config.toml
model = "image classifier"
dataset = "stained colorectal tissue patches (NCT-CRC-HE-100K)"
train_examples = 45211
image_size = 32
crop_scale_min = 0.5
horizontal_flip = true
translate = 0.12
color_jitter = 0.2
cutout = 0.4
targets = ["tissue"]
num_classes = 9
arch = "resnet"
norm = "batchnorm"
activation = "prelu"
depths = [2, 4, 4]
kernel_size = 3
stem = "single"
avg_pool_shortcut = false
widths = [64, 96, 144]
label_smoothing = 0.2
loss = "cross_entropy"
init = "torch_default"
residual_init = "zero_last"
optimizer = "adamw"
lr = 0.0047
beta1 = 0.9
beta2 = 0.999
eps = 1e-10
grad_clip = 1.0
gradient_centralization = true
steps = 23900
batch_size = 128
epochs = 67.7
lr_schedule = "wsd"
decay_fraction = 0.2
final_lr_fraction = 0
warmup_steps = 4780
weight_decay = 0.01
Rows from block 6 of a small image classifier, named by matrix and row number. Rows with one number belong to one channel. Each number is 500 + 25 x the weight over its row's rms, rounded and kept within 0 to 999. All counts start at 0. Numbers have three digits each.
After each channel's rows are labels from the 100 images, of 14976, where the channel reaches its highest value: "responds to" is what is common among them; "place" is the part of the image that holds the peak. Only what is clearly more common there than usual is listed. The data: stained colorectal tissue patches (NCT-CRC-HE-100K). In brackets: how many of the 100, against the usual share in percent.
# convs0: first 3x3 conv, stride 2 (model.blocks.6.convs.0.weight, 144x96x3x3, each kernel summed), inputs 48-95
# convs1: second 3x3 conv (model.blocks.6.convs.1.weight, 144x144x3x3, transposed, each kernel summed), outputs 48-95

convs0.27:520495521513480508526420483500509484494462506492497517543519488514504471497513445501483449516522557534466533532520532539478465518478494523505512
convs1.27:489566497502490486502518483496469507476514518521497503476521494477475471508528524509508530530530519499515473526489503475511476555507482499500487
responds to: tissue: mucus (53 vs 9); tissue: cancer-associated stroma (29 vs 10.7)
place: bottom left (49 vs 6.2); bottom right (36 vs 6.2)

convs0.99:473509445484494463542522473499476521539500498530484522440505477518451507490508502502496502512499496502459538519421492491481509473486500469502516
convs1.99:492500552484517516514511557469506468519509513519522485583520447531522544483520486495554467515507467472507519459469503510540524487529525520502527
responds to: tissue: lymphocytes (88 vs 11.2)
place: bottom right (45 vs 6.2); middle right (35 vs 12.5)

convs0.111:510487547512456463495480501526473506486497526449507456520515492492490504478428435458500499500480506469487534541510525474506495474481513476508514
convs1.111:506520493492517484462527466539490547531503536483525477486530547519508442494464531544508523453514503559505508505517464490493450524499502470479512
responds to: tissue: lymphocytes (98 vs 11.2)
place: bottom right (56 vs 6.2)

convs0.141:500522442468506513508515469474498500459484445517488538489478421497505465514519478498485524528499474491536524474487503466518492468498527513486468
convs1.141:519495500527494463480508456509455553521529539537504461477491508505493495528513527553527505474470511525507505502470465445487452466522448475506500
responds to: tissue: normal colon mucosa (38 vs 8.8)
place: middle right (34 vs 12.5)

convs0.88:479499505497500504507504502543522505526463510472540501528454535479492541514526538498516508492480488499475438476547491478470513495533525505495517
convs1.88:489494478468513507518503507467525480506482496505480540485479502498511523516504486503557499508472499531476501505503481494566505493485510513472546
responds to: tissue: adipose tissue (61 vs 10.2)
place: top right (25 vs 6.2)

convs0.76:510504506477566512485485487473516530552469473462499506490498506515507509544512460538485507499516517543548465518533494515503481528525455506491512
convs1.76:529540480528483495511511491473484513477540521503526499552479484477487469524495492523507525486567468502492503499462485552509492528533498496501505
responds to: tissue: tumour epithelium (89 vs 14.9)
place: bottom right (35 vs 6.2)

convs0.84:487469489558496511501474503507535517526498535483518504510512519468474520465474530542547456468497488507509514546503482524478495512534456526498507
convs1.84:503471471439550498526491514561501449503413514489483502468489495504482495446505504492490498495492506504491540533514465483477507498507487503517523
responds to: tissue: debris (88 vs 11.2)
place: bottom right (49 vs 6.2)

convs0.79:482495498494487504494467497469507538498495480456484489482504490503499489453491490467501483495468460476454530518468457478508486495483481516500521
convs1.79:513524499483488534500499512538521535531476521465525525487508509510527509541488528519506512469525497494513498506516508483521525486475540493453512
responds to: tissue: lymphocytes (100 vs 11.2)
place: bottom right (83 vs 6.2)

convs0.35:503500435449549518541498491489502532516481494508535505455502484476501477472475512533530477516489455497507516483511458532509478495555530497483444
convs1.35:529513511546443455465508473416488530526533504516515479558495482502471517511510545538524508525527452513531489515488497558533526488506450477517537
responds to: tissue: tumour epithelium (100 vs 14.9)
place: bottom right (39 vs 6.2)

convs0.72:495518500490483510494542529522473490509512470463512519555507487508519529515482541537496463480470502455469498476546495524489513493531491495501510
convs1.72:475465489569537500473496527484519501495486466520503551508474503512525509567506499444507495495467479482488473483490517497540520487469499498478524
responds to: tissue: adipose tissue (87 vs 10.2)
place: bottom centre (47 vs 12.5); bottom right (44 vs 6.2)

convs0.44:567463519503490533509476500564491476472483498499495538481500533517486455502501483498460529536508539521503507513482530515511459485503504481495471
convs1.44:491535523451483535500498510522465487468492506541492541486453492499498533480508529486503507480503504488495513504489511475524515468490508497513523
responds to: tissue: mucus (51 vs 9); tissue: smooth muscle (48 vs 13.3)
place: bottom right (47 vs 6.2); middle right (33 vs 12.5)

convs0.73:473503504456488486472516554497505520508499508459461481532516491509507524498445514490513503519504487455493525546520526512498486485491525485489551
convs1.73:507512484553528465473531465520463544514527541490515483518518528526507438499478526524515508437528481541506527518500481508515452514499486465489524
responds to: tissue: lymphocytes (93 vs 11.2)
place: middle right (50 vs 12.5); bottom right (40 vs 6.2)

convs0.115:512512491493466489473477467477528539471526482523489465488483518509513493500511511495514499537514450506510463475550522520526510464510532488510554
convs1.115:492469501495548459495547478492485523513487530480495467495545558468526502483518520542521528474528508549496517497444525511521475533520463496472548
responds to: tissue: adipose tissue (73 vs 10.2)
place: top right (47 vs 6.2); top centre (39 vs 12.5)

convs0.23:444462499484479491512506570541520488489494530531506551521493454487519494457506533506491527475502496515467515477483485491491488522480519513448488
convs1.23:491471531528499503475518525561519494540530550489522495482501516520507477528462539536483491489492516526485473455541416524504512490487493498486525
responds to: tissue: debris (43 vs 11.2); tissue: normal colon mucosa (28 vs 8.8)
place: bottom right (33 vs 6.2)

convs0.86:513477511496448472521521509521510458519484506490496504553476501495491519532520503471514484495514508534526475489581520489536495509483506478515520
convs1.86:518529496519498460503514489455493524533487499482510482505487535508485492501508529501515495517519426519500539504498490534531472457485528510473531
responds to: tissue: adipose tissue (98 vs 10.2)
place: bottom left (44 vs 6.2); bottom right (25 vs 6.2)

convs0.47:527532522494511508475476497531509521446477475472487460499481513500488476552478507502498486481465513459482483482538549499508481528500515454530514
convs1.47:506500512457531461512527509540520490537490519464532445479468472504496464436467514525571503504518546510504547488525469491522473502494504515525502
responds to: tissue: lymphocytes (76 vs 11.2)
place: bottom left (72 vs 6.2)

convs0.140:507488515494492459532500525527455521487498519504511505482530519470502464454483509460471499484494474472458484476436459479493482513530508501510478
convs1.140:493548521512532513491504491497487528484533499506508506504510488489501492535531527561498496483519525517502524480503476543519497544532524477451536
responds to: tissue: smooth muscle (86 vs 13.3)
place: top right (33 vs 6.2); bottom right (30 vs 6.2)

convs0.28:527480554512534484506505487506498410470459497500513526513524506488519494530460487491464489533502552500511543491498505492513494516485514466505463
convs1.28:436538517468508500535478480492508476502476540536521492529482503515504537522513496493510458484504483505490486494471487487559505514510543508530530
responds to: tissue: cancer-associated stroma (84 vs 10.7)
place: bottom right (60 vs 6.2)

convs0.14:506479517513492515559485480504473511519463504481540516538503505513483483508467503509520462498486515475536494504543514500475502511497486501497507
convs1.14:498510510507483506481536492463491525556519533517536512558559471494503503457501486501535519512516464517509523502481485536477509546505451494533548
responds to: tissue: tumour epithelium (65 vs 14.9); tissue: cancer-associated stroma (27 vs 10.7)
place: bottom right (75 vs 6.2)

convs0.22:489495539508535467522469477515507479474466520483499481524489480450506494543471502506520471491533509490501564503577507499491511530483472494493522
convs1.22:492501514519506508514509512526506490499453506547523549480492501486487508517516507476485486494489491465483481483474485497455519513458524520514444
responds to: tissue: cancer-associated stroma (80 vs 10.7)
place: bottom right (61 vs 6.2)

convs0.68:518507504496482501477501511472464507495450502465468485499481520519478464540487497472503510534498487456503501459480543542495500481517467470514484
convs1.68:486462492493539492496519487529517487547477514474511482487505503501524484457466514517539514504492537511487542500566482498512508529468511496508533
responds to: tissue: lymphocytes (93 vs 11.2)
place: top right (83 vs 6.2)

convs0.34:514532508493511458473468502504509520490479512528472483461481537469516502475488521505502562535495511471550491490440538511503475472498476523509498
convs1.34:530515498541508450464536469498465554497524539500522468496508530521493456479485538546491526460532489549521534510475479526499449505516476458478517
responds to: tissue: lymphocytes (76 vs 11.2)
place: top right (60 vs 6.2); top centre (39 vs 12.5)

convs0.89:504500536501553502508463475504477512454454498498495484514529495505503532514462485482474472521449509494489529524508484492510464503463522485514508
convs1.89:511528497513503460470533459507463560522531551515522481502526545508495466449489527547495519478521499548497541498479472527485459517517479481480504
responds to: tissue: lymphocytes (79 vs 11.2)
place: top right (53 vs 6.2); bottom right (28 vs 6.2)

convs0.143:482534531442530499450505536516490488511475523460526500490526499506550514544509492501471528500512533453495490492504509491543500514470535479487466
convs1.143:468518499482518506509500519491488509548454513532492510506536487505501522500478493447535502515486494457508502512474479469521520530497473513509495
responds to: tissue: adipose tissue (100 vs 10.2)
place: bottom centre (41 vs 12.5)

convs0.118:473471505487508497506487556485491491482504513503460526537480526526542481497475535464497514498483488510502493501542469490500497548508518490466550
convs1.118:509467495514504508486482525526557470468506498509492506543452492494497502491474489471515524509499497476514506474496483492490530458484517514520479
responds to: tissue: debris (58 vs 11.2); tissue: smooth muscle (35 vs 13.3)
place: bottom right (74 vs 6.2)

convs0.52:475501507482522469505489478522527519502530530475524489509517475507510507493516499491510472460470502497481520513511490468452501545456482532480503
convs1.52:518470457519560532502477491558535474458486468485497488508492509521492511503444466493511481466524544499472529511495516523529494505487560503517471
responds to: tissue: normal colon mucosa (100 vs 8.8)
place: bottom centre (30 vs 12.5)

convs0.102:503485518491469513543517529488521494490486505510444505531463484527526474526513465455496495499482494495491501489532509497556506510495542502486570
convs1.102:466522499529568506456492510548497522502519459505479502525459466520478514485519498484555505523515462489525492534462529517543524520540515486496518
responds to: tissue: smooth muscle (92 vs 13.3)
place: bottom right (65 vs 6.2)

convs0.105:506442520569469470493514523520529496490515497491486465504459471522514540522488517461474509496536501486472481549515510497513536478444520492510497
convs1.105:519463511497466509486511537405521494527508482477490510541529461489460536449524503500508492538480483498496534501501502529541568484505477507479525
responds to: tissue: adipose tissue (92 vs 10.2)
place: bottom centre (47 vs 12.5); bottom right (40 vs 6.2)

convs0.1:493497536491446437530513470533516477492491515523478461532480494483489502520480476460524504477510478536509485482532562459503519488516492524540540
convs1.1:483518541540451489467489497444473535528516486513500491485461515509493501429504474506474460479512491492505507488481514500420522441496470501489526
responds to: tissue: mucus (65 vs 9)
place: bottom right (47 vs 6.2)

convs0.65:490490456491536544440504499578546515476506501518505514492485440491460472520492514480503487501479483499507506514493471496553520456499470518503516
convs1.65:481518476469438506500529473490516472516496495490460521499518511504482499500501519505435479538503486495508470495538499524420472540487494477530482
responds to: tissue: cancer-associated stroma (33 vs 10.7)
place: middle right (35 vs 12.5)

convs0.94:513474492500507520524505518513492515492511465437476485528500519454486463473471508522453491495506514475493459535574508508528491510488476478491476
convs1.94:498489477530469524513494530456518487479520469492507559486447523475506538485480507487507497522472518500476534500486511500507536438501499555486523
responds to: tissue: adipose tissue (83 vs 10.2)
place: top left (41 vs 6.2); bottom left (25 vs 6.2)

convs0.30:520502523482469495524457509535514516471493506475518507469509517478522470493504483541509492517534530523494489525485512550489468506478482490494502
convs1.30:542496458452469487495505510513485530453504507517505553453516483488476505523501508472485517501484517485498487505522498494455477504492507500501441
responds to: tissue: mucus (73 vs 9)
place: bottom right (39 vs 6.2)

convs0.110:490509531478506504590521481476450513527513514523489517498471518548489517495514490516517452528502491505458463474494513497499521500517523518463547
convs1.110:536536482498534478478526470514485553435533516497507479504543497494481456529498507531497489489543461522500465491496490531516462527486438462479460
responds to: tissue: smooth muscle (92 vs 13.3)
place: bottom centre (48 vs 12.5)

convs0.4:506503535553512529434483537474531481468500494514517493540484501510535532536456490489519500505506533488520459512554484510516528518477478496488487
convs1.4:522482544515533502516517485508463532476541528504487442553517482495481512503483491540570506499520503507510535470442507535532491520520501490528518
responds to: tissue: cancer-associated stroma (64 vs 10.7)
place: bottom right (36 vs 6.2); bottom centre (32 vs 12.5)

convs0.59:492453513490498498468492502452482532529496503441505468458533505483489493467494509508497510531502507475484489509443485508495512487476502494491455
convs1.59:494462495512435522482522545447492494546487493514489521516499469494489561462529514483528494507447492466483521491502502494494519471519480523549532
responds to: tissue: lymphocytes (41 vs 11.2); tissue: tumour epithelium (40 vs 14.9)
place: bottom left (34 vs 6.2); bottom right (27 vs 6.2)

convs0.38:426476521500509504521519535487492507515473517465506474532513520467527527489496515499506478463463490470492499503538492514469486532522538493477549
convs1.38:486400463466498516514512485508477472515505509489520530516476500516526501504501491478516468472453495510494511567513490477514505468474484499496522
responds to: tissue: debris (51 vs 11.2); tissue: lymphocytes (45 vs 11.2)
place: bottom right (70 vs 6.2)

convs0.142:502495510453519519519532549511493473519519510505506480541461467497504477514503531508434499493466544446482510530476521509496470507496506466493512
convs1.142:491478455511552505477489488507488473525520515466511483550519522492508499538503493509494471495486489507509480514499539451474500476535463494518480
responds to: tissue: debris (50 vs 11.2)
place: bottom right (39 vs 6.2); bottom left (33 vs 6.2)

convs0.98:519507499472445524491497520509502499489482426481452505513471525526483476519507484473479490523467491493508435507521533494516504453523514505525539
convs1.98:498500519485531526515483558542500464530485500505503474509508450489481490456486493460510503515507529474481510473527495478495499442483542518504493
responds to: tissue: smooth muscle (59 vs 13.3); tissue: lymphocytes (28 vs 11.2)
place: bottom right (71 vs 6.2)

convs0.15:497497544489488529456496544512482476472516521485514502536512560471506504492476514498491502488467512477508484511568528544464465540506500508495536
convs1.15:515464513465508485521528462483464487517515538471500510519483537471499508444537490494501520455428490531514534503488495423511497470512461478496518
responds to: tissue: smooth muscle (73 vs 13.3)
place: bottom right (69 vs 6.2)

convs0.74:479497478469491513564518466484510543526484469527482480487473467490440468445469514502541492508501448506502505530499507480482490488558499472518505
convs1.74:504543527530489451476516474456453536527542530514513480520516480518503506548546536540530527491529469524511481492457483492555478506497456470503547
responds to: tissue: tumour epithelium (87 vs 14.9)
place: bottom right (66 vs 6.2)

convs0.63:453517524460502483510541543527478468515490542514540506484539478493519475518519507484477527501501490501514487448501498502500508516507498513501462
convs1.63:498531502500539492479533491525488511543480525538530491479509520520520498525516513471498486458489504516496527486484474494518453531476512465473482
responds to: tissue: adipose tissue (72 vs 10.2)
place: bottom right (59 vs 6.2)

convs0.117:505478519501545524521499523526524470497525467494491543502509547491537476525489446498491551520519506505517517498498517514490497513514511510487466
convs1.117:474489503489467522555487581458518479490506505486476539520510444491509545460505455498495475520503497478512508483490531486523551467496503546507532
responds to: tissue: mucus (38 vs 9)
place: middle right (35 vs 12.5); bottom right (27 vs 6.2)

convs0.67:501513497525457484540540492524486530526531545473495494505470464536482493516516487515537477498479496501501495514499542539487496497528482516516492
convs1.67:492502477503512452461520458492493539475497515509505471485494547512489444513490543511468506489534486519489493519470472540463429480517475458489476
responds to: tissue: smooth muscle (31 vs 13.3)
place: bottom centre (60 vs 12.5)

convs0.82:509524517499501495539466507505469504503482516502532541476525502526498478495510476543474489498477525516500508458467481525494468514530499497497472
convs1.82:529518504536508447463540462493457563502527545503524466496510533524495453484502538552489517467534494552514539515471483526504457499525475470487518
responds to: tissue: adipose tissue (44 vs 10.2); tissue: normal colon mucosa (39 vs 8.8)
place: middle left (63 vs 12.5)

convs0.8:510501486496488493469532500537506486541551519465476503460495479523484497464491479490463527501513511486486491543444481493518494464508463501531453
convs1.8:494452511537498502481529491460493520525504503539530545589511500492512508481516472475525491508500426511498505498447529521504486527495442494518493
responds to: tissue: adipose tissue (64 vs 10.2)
place: bottom centre (40 vs 12.5); bottom right (26 vs 6.2)

convs0.139:518532539521501500463492491497497471494493480495464559547510504526547536529527487482474498497513540513520503471525509520505481541453489502475508
convs1.139:504529531489488517546488447469536518477484522490527524564473549461520530543525481495550475503532441515501507480491511526548495523486567521509507
responds to: tissue: adipose tissue (89 vs 10.2)
place: bottom left (33 vs 6.2)

convs0.56:512505511540511542493456531477527489458509496463481494497462525525488507465507536524485487516477498466456552520452480533472460521496494511462501
convs1.56:509526529513528458448555483510462537528524535474522456485520531526494477450507529541484506461505494532512539511477482513489461484527472462467531
responds to: tissue: mucus (73 vs 9)
place: bottom right (46 vs 6.2); top right (33 vs 6.2)

convs0.80:538472487473438504484520515523481478541512492526490508501501486532492472509494486474474486491539515523468454476500533512527517463522498502475508
convs1.80:461517534506552563483504516487476511518513488528534524516509469476487527522515508455523501493501501478515497490499489475520513446473500478484496
responds to: tissue: smooth muscle (89 vs 13.3)
place: bottom right (36 vs 6.2)

convs0.21:515486499494515529493510540503514474530504488520530497473524474495493483512490493524477529548545509491471505453445483531504507477463519507466463
convs1.21:493518530506439503505496536503483499500513442552490538457464498464530511494517473486500460514426505467475488497502489481494507428488518541503488
responds to: tissue: adipose tissue (42 vs 10.2); tissue: mucus (37 vs 9)
place: bottom right (75 vs 6.2)

convs0.75:503480511477483467489527509500516492530469505570521510516539470492527497545510492507541538489513524523504481499478550502495518473468497490497471
convs1.75:515506473478532490490508520549523499496472499485515522479481531475503502501467491481474490489479474485489519540533502497477522450483513500474496
responds to: tissue: mucus (51 vs 9); tissue: smooth muscle (31 vs 13.3)
place: bottom right (41 vs 6.2)

convs0.127:523503504470485455522505503521496492511489516496502506434485517466491449512504460530491536536504506501490504479472516528460469495467509485491487
convs1.127:516522507526457492468491540487470535483486490548484504474483500510487464502560494478501462472508465481493515494477493517506470441522559511477515
responds to: tissue: mucus (47 vs 9); tissue: smooth muscle (46 vs 13.3)
place: bottom right (47 vs 6.2); middle right (34 vs 12.5)

convs0.17:471485525485466499502539545518476494549474498527532507521514461500540479517509518502499491465509522490488497488470469523498489499517491498501431
convs1.17:481468455481521469455465480526501477550522504524495466549531504509501542503494491501548499503505485514523492514487492494540533457525472478507552
responds to: tissue: smooth muscle (59 vs 13.3); tissue: adipose tissue (28 vs 10.2)
place: bottom right (46 vs 6.2)

convs0.54:484509482472488462537517519484483486489503508511502465525499460519555483526520521488466498485510489475519513463554461504493491509497538527486487
convs1.54:491466454523508503469491477502505468496454497487508498510517517523499527479525475466509470503488540507506515532490522514522508502486508478540491
responds to: tissue: adipose tissue (68 vs 10.2)
place: bottom right (55 vs 6.2)

convs0.70:498491484537518497504501497465538473489509515487521477486490479458477527500475513541541479535510474484494514452529498556493512537447511532494485
convs1.70:519521464478475528536458516534499482448481467480489561431523487479506494469462485472488482492454540493496510530534523489502484483488511508498475
responds to: tissue: mucus (41 vs 9)
place: bottom right (52 vs 6.2)

convs0.18:479508520455540519507477490504499487455489508512497494532509503492514497552428482515540473500484500459489542501575481484506494541491504507459554
convs1.18:499461516538496505522512526480519533495501520520533540532499550488478515506497510499480515488494485477477484499470517506456505525471486504515498
responds to: tissue: cancer-associated stroma (82 vs 10.7)
place: bottom right (65 vs 6.2)

convs0.36:510483439524497565463520471468509501497493456507490516497497497506495442489495505451484493547524477510477495473459483495492515448534502499482449
convs1.36:499477507484453498494521479496436509536500530485507480476496526501495513472541524494521524475443542521506525537496486459490478511500428493530504
responds to: tissue: mucus (43 vs 9); tissue: normal colon mucosa (26 vs 8.8)
place: top right (41 vs 6.2)

convs0.49:503487498475539470480440532514514479428527503529448520528508488504515456484481556479482520504508489539472531510510525510478482530460491497454503
convs1.49:518499521529496482488441537567503477486500459490487508477503506495501496507484477513483529518493528472504440448521521474433531485477536503504452
responds to: tissue: mucus (46 vs 9); tissue: normal colon mucosa (44 vs 8.8)
place: bottom right (51 vs 6.2)

convs0.116:501492524475518451508478496506528518498487464468504485503477498462540468491534534509508502521477519504528469510561536549507493502515497484495507
convs1.116:530518499539505449464537470498463555499526540498523467497510530521493456479489538547493525462534489547520534511474479526500450505516478459479517
responds to: tissue: smooth muscle (90 vs 13.3)
place: centre (93 vs 25)

convs0.108:502482498504485524472503523544549490500511520496565475478517475531541499495509453474485473474506512500484499514496495458497521556484488494477476
convs1.108:473480502472519529500486524507529462487519459541462488488523470485528544516479463513540474509479529471488474497485508517528519533475496510486491
responds to: tissue: normal colon mucosa (94 vs 8.8)
place: middle right (32 vs 12.5); bottom right (26 vs 6.2)

convs0.129:453468523461492478506509470537491484534464527513512487510553508469503538492503489527512502469480524481529492494506504488520497506518535463494523
convs1.129:514449510492485493539485505527504503454538477526489528454439493483513450507459498506435508489491524482493470525507524538464516452478518508460470
responds to: tissue: debris (88 vs 11.2)
place: top right (60 vs 6.2)

convs0.41:517464547507455441458503534517505461507497499508463496546538498483530485524508457459451501484513519542515460492509533509505496502482479493527496
convs1.41:509503506536518461485546475445481526533539522554540505529532532489491503480534507495478465490509468513501529512472491540505486489469439477497487
responds to: tissue: adipose tissue (65 vs 10.2)
place: bottom right (62 vs 6.2)

convs0.9:503504475512523503519525539483434494535466499507528545510484471531517480501533521507448486514493518503481506476444486533494502497451512469456485
convs1.9:459507542511433510489467506500503471491535485534506464516462499510517549491511481515490472523469477482502475492493509471516519445560524529523533
responds to: tissue: mucus (49 vs 9)
place: top right (49 vs 6.2)

convs0.107:518509533525530513501462485459471480490475499503507495503533487501526519519478456496485480518510536510511532529501525497462487520479475503485497
convs1.107:485553477430503505544512481494466497480513524518523523504538461483503499434510512485514499500512502499501545501480493509517506596503510515504479
responds to: tissue: cancer-associated stroma (88 vs 10.7)
place: bottom right (50 vs 6.2)

convs0.40:463501485474515489525498548469518489508489476531512542496498545529527481520512508472530536488465490522516485506506475499487480539530540482479524
convs1.40:488426512531441493530471487477534449478523471497492525552507479481529496517502493484518521528504491493492483489494534504494537461493498522520510
responds to: tissue: tumour epithelium (86 vs 14.9)
place: bottom right (47 vs 6.2)

convs0.57:458478487518526504539476470453524532483481453492509501475481493519495506473505475470512492493487446500515538508496481475500520499504484520512550
convs1.57:476525498519506502455537500479485516559521528487541492554541521544505513506532509498497478482497468528511498517502493478504474457513445473502532
responds to: tissue: lymphocytes (98 vs 11.2)
place: middle right (40 vs 12.5); bottom right (37 vs 6.2)

convs0.119:532479518490553517564511491432463518559532492483505481487474510521472529518494464516487457519512513475491445481502509499505511483516514529463528
convs1.119:507480483471499488474502501504484518441497467492500528472542487457499480520516462469462499563517483506492476529516541511507501519489460480485458
responds to: tissue: smooth muscle (67 vs 13.3)
place: bottom centre (45 vs 12.5); bottom right (26 vs 6.2)

convs0.7:497484534500515499504482461510440487482471511513495501522532481507469508488450467486477438517454537515491537505490492469489461505467479505533488
convs1.7:466528488442503509492507517520514501542495530498510511543530504491496507461439478527534525490504488497491480479530467488507532540520467506491525
responds to: tissue: lymphocytes (94 vs 11.2)
place: bottom right (46 vs 6.2)

convs0.128:492489525485521513481472497496476440458520511512503551553533503483524485518487492542495470515484546512509524508543506527485476514482485536509493
convs1.128:474500518463495511536492521473505491519467505505544539561524490477510519520545475476490495481513464480479510466484504471496520499469511522517514
responds to: tissue: cancer-associated stroma (85 vs 10.7)
place: bottom right (75 vs 6.2)