Weights of a small image classifier: 67.7 epochs.
Rows from block 3 of a small image classifier, named by matrix and row number. Rows with one number belong to one channel. Each number is 50 + 12 x the weight over its row's rms, rounded and kept within 0 to 99. All counts start at 0.
Before each channel's rows are labels from the 100 images, of 14976, where the channel reaches its highest value: "patch colour" is the nearest of a few named colours to the mean colour under the peak. Only what is clearly more common there than usual is listed. The data: stained colorectal tissue patches (NCT-CRC-HE-100K).
# convs0: first 3x3 conv (model.blocks.3.convs.0.weight, 96x96x3x3, each kernel summed), inputs 48-95
# convs1: second 3x3 conv (model.blocks.3.convs.1.weight, 96x96x3x3, transposed, each kernel summed), outputs 48-95

patch colour: white
convs0.75:51 35 53 63 35 39 48 58 67 50 61 53 50 64 44 46 53 66 44 58 34 58 36 57 36 42 58 44 29 69 44 73 62 44 25 66 63 27 43 36 56 53 43 33 40 35 61 28
convs1.75:37 51 70 49 44 52 51 63 46 68 53 62 50 75 56 36 51 51 28 66 61 58 62 50 61 44 58 67 52 51 49 72 54 44 41 34 61 53 35 26 33 51 57 53 61 46 36 44

patch colour: white; brown
convs0.0:52 47 66 63 46 38 61 65 54 38 60 54 57 59 45 66 45 62 28 71 28 40 38 41 32 54 38 62 41 36 34 66 37 56 25 72 60 33 53 35 47 49 47 36 56 56 57 44
convs1.0:37 52 64 55 66 62 41 54 50 59 52 46 48 54 58 67 68 36 41 67 45 39 54 45 63 52 60 48 46 53 57 64 39 69 60 09 62 65 48 38 54 64 74 59 42 50 50 54

patch colour: pink
convs0.82:59 64 48 49 53 54 29 32 29 67 44 61 44 36 17 68 46 48 54 67 42 26 41 41 31 41 59 39 42 40 45 47 45 59 68 62 49 49 66 43 63 56 48 52 66 46 54 55
convs1.82:09 53 28 50 48 61 49 50 59 50 65 38 59 39 64 69 52 59 46 36 71 37 61 63 58 58 41 52 50 34 66 55 36 58 36 49 48 54 41 38 57 51 30 59 40 41 58 67

patch colour: grey
convs0.4:29 68 21 47 55 29 35 38 58 59 62 56 48 65 57 45 60 55 39 56 19 42 62 78 37 47 52 60 49 63 52 61 52 54 51 60 70 46 41 47 50 42 46 26 58 48 29 42
convs1.4:46 81 72 35 43 39 54 74 50 58 35 48 51 53 55 59 45 37 45 61 58 47 40 17 60 28 47 32 58 32 56 49 56 38 71 44 72 39 52 28 60 48 66 52 48 42 49 49

patch colour: grey
convs0.23:40 61 53 45 29 66 55 56 54 54 55 65 63 46 49 36 66 37 50 41 43 71 52 44 50 31 55 53 53 31 34 39 37 47 46 45 48 60 50 47 61 46 55 46 33 60 42 51
convs1.23:43 48 38 41 37 52 38 54 18 55 44 72 53 45 49 59 50 55 44 25 71 65 65 33 30 54 55 46 73 48 47 26 48 49 31 44 55 42 47 69 55 53 29 36 53 38 49 52

patch colour: grey
convs0.1:64 44 49 51 46 39 43 63 40 24 35 50 50 57 54 50 58 59 37 30 46 49 37 66 88 43 54 38 58 44 48 73 52 50 41 58 43 50 58 23 60 54 55 52 51 44 65 30
convs1.1:49 64 49 54 19 64 08 68 60 47 48 36 54 37 45 56 45 46 51 37 63 42 54 69 42 64 57 50 41 50 55 76 60 70 53 38 57 53 51 62 43 45 68 43 67 54 42 60

patch colour: grey
convs0.40:63 48 47 55 83 38 48 49 44 53 33 50 60 50 60 39 58 58 43 35 58 51 49 47 70 48 55 52 41 49 59 50 48 31 47 48 57 53 46 33 60 47 46 61 64 32 44 28
convs1.40:52 38 40 37 66 52 58 58 61 53 47 74 41 66 58 58 54 65 41 44 50 42 35 41 56 64 60 25 30 54 31 49 30 65 59 68 43 55 37 52 48 55 58 38 48 45 52 51

patch colour: grey
convs0.49:58 55 48 35 67 46 39 31 56 55 63 43 35 59 71 65 51 42 23 31 32 49 77 60 31 60 41 61 53 79 52 57 54 54 80 46 67 48 44 38 44 44 27 39 57 59 51 51
convs1.49:57 75 68 22 49 31 21 53 42 44 37 60 38 26 39 51 49 39 65 62 48 56 48 34 57 38 45 47 38 49 42 41 52 23 67 54 54 48 59 53 51 52 73 53 35 39 59 32

patch colour: white
convs0.47:31 69 53 62 31 44 42 57 73 45 55 40 49 65 53 61 50 48 52 36 45 66 19 49 42 53 72 52 39 61 60 69 39 47 24 55 50 39 35 67 45 60 50 35 34 54 47 53
convs1.47:58 53 65 67 83 51 45 69 64 50 73 37 67 47 72 54 35 52 39 58 57 48 53 49 58 57 45 46 37 57 46 73 63 50 65 61 57 59 41 29 38 67 73 63 36 34 58 52

patch colour: brown
convs0.33:55 61 49 53 50 43 50 34 44 49 56 62 33 60 48 37 57 35 55 41 48 50 74 66 39 54 25 41 55 47 61 46 50 40 63 50 54 45 58 58 38 50 60 70 45 39 43 43
convs1.33:48 43 33 42 33 41 50 53 31 52 47 65 48 58 59 29 45 56 53 53 70 53 63 24 34 64 41 64 76 66 22 40 52 36 16 49 54 42 69 82 43 42 32 49 54 57 60 34

patch colour: brown
convs0.64:68 38 34 47 47 42 51 66 47 46 47 61 53 40 34 64 21 56 36 54 61 51 40 39 40 35 69 34 42 72 44 59 34 51 44 61 33 29 46 51 53 34 48 55 59 44 58 33
convs1.64:49 45 56 39 44 68 51 49 56 68 54 45 60 48 45 56 73 62 47 56 69 81 66 39 31 25 73 68 66 38 38 61 32 51 37 37 48 55 47 66 61 47 47 59 43 40 46 64

patch colour: pink
convs0.90:57 53 66 44 29 48 35 42 58 63 45 49 39 37 44 51 50 57 61 52 58 53 54 42 62 42 27 50 62 49 53 40 54 46 63 48 49 85 75 47 34 67 64 52 44 66 63 54
convs1.90:73 38 33 45 58 52 50 51 58 56 61 38 54 58 43 48 56 63 57 40 58 57 49 42 46 62 47 40 65 62 47 63 49 60 48 48 39 66 57 58 33 45 57 42 39 54 66 50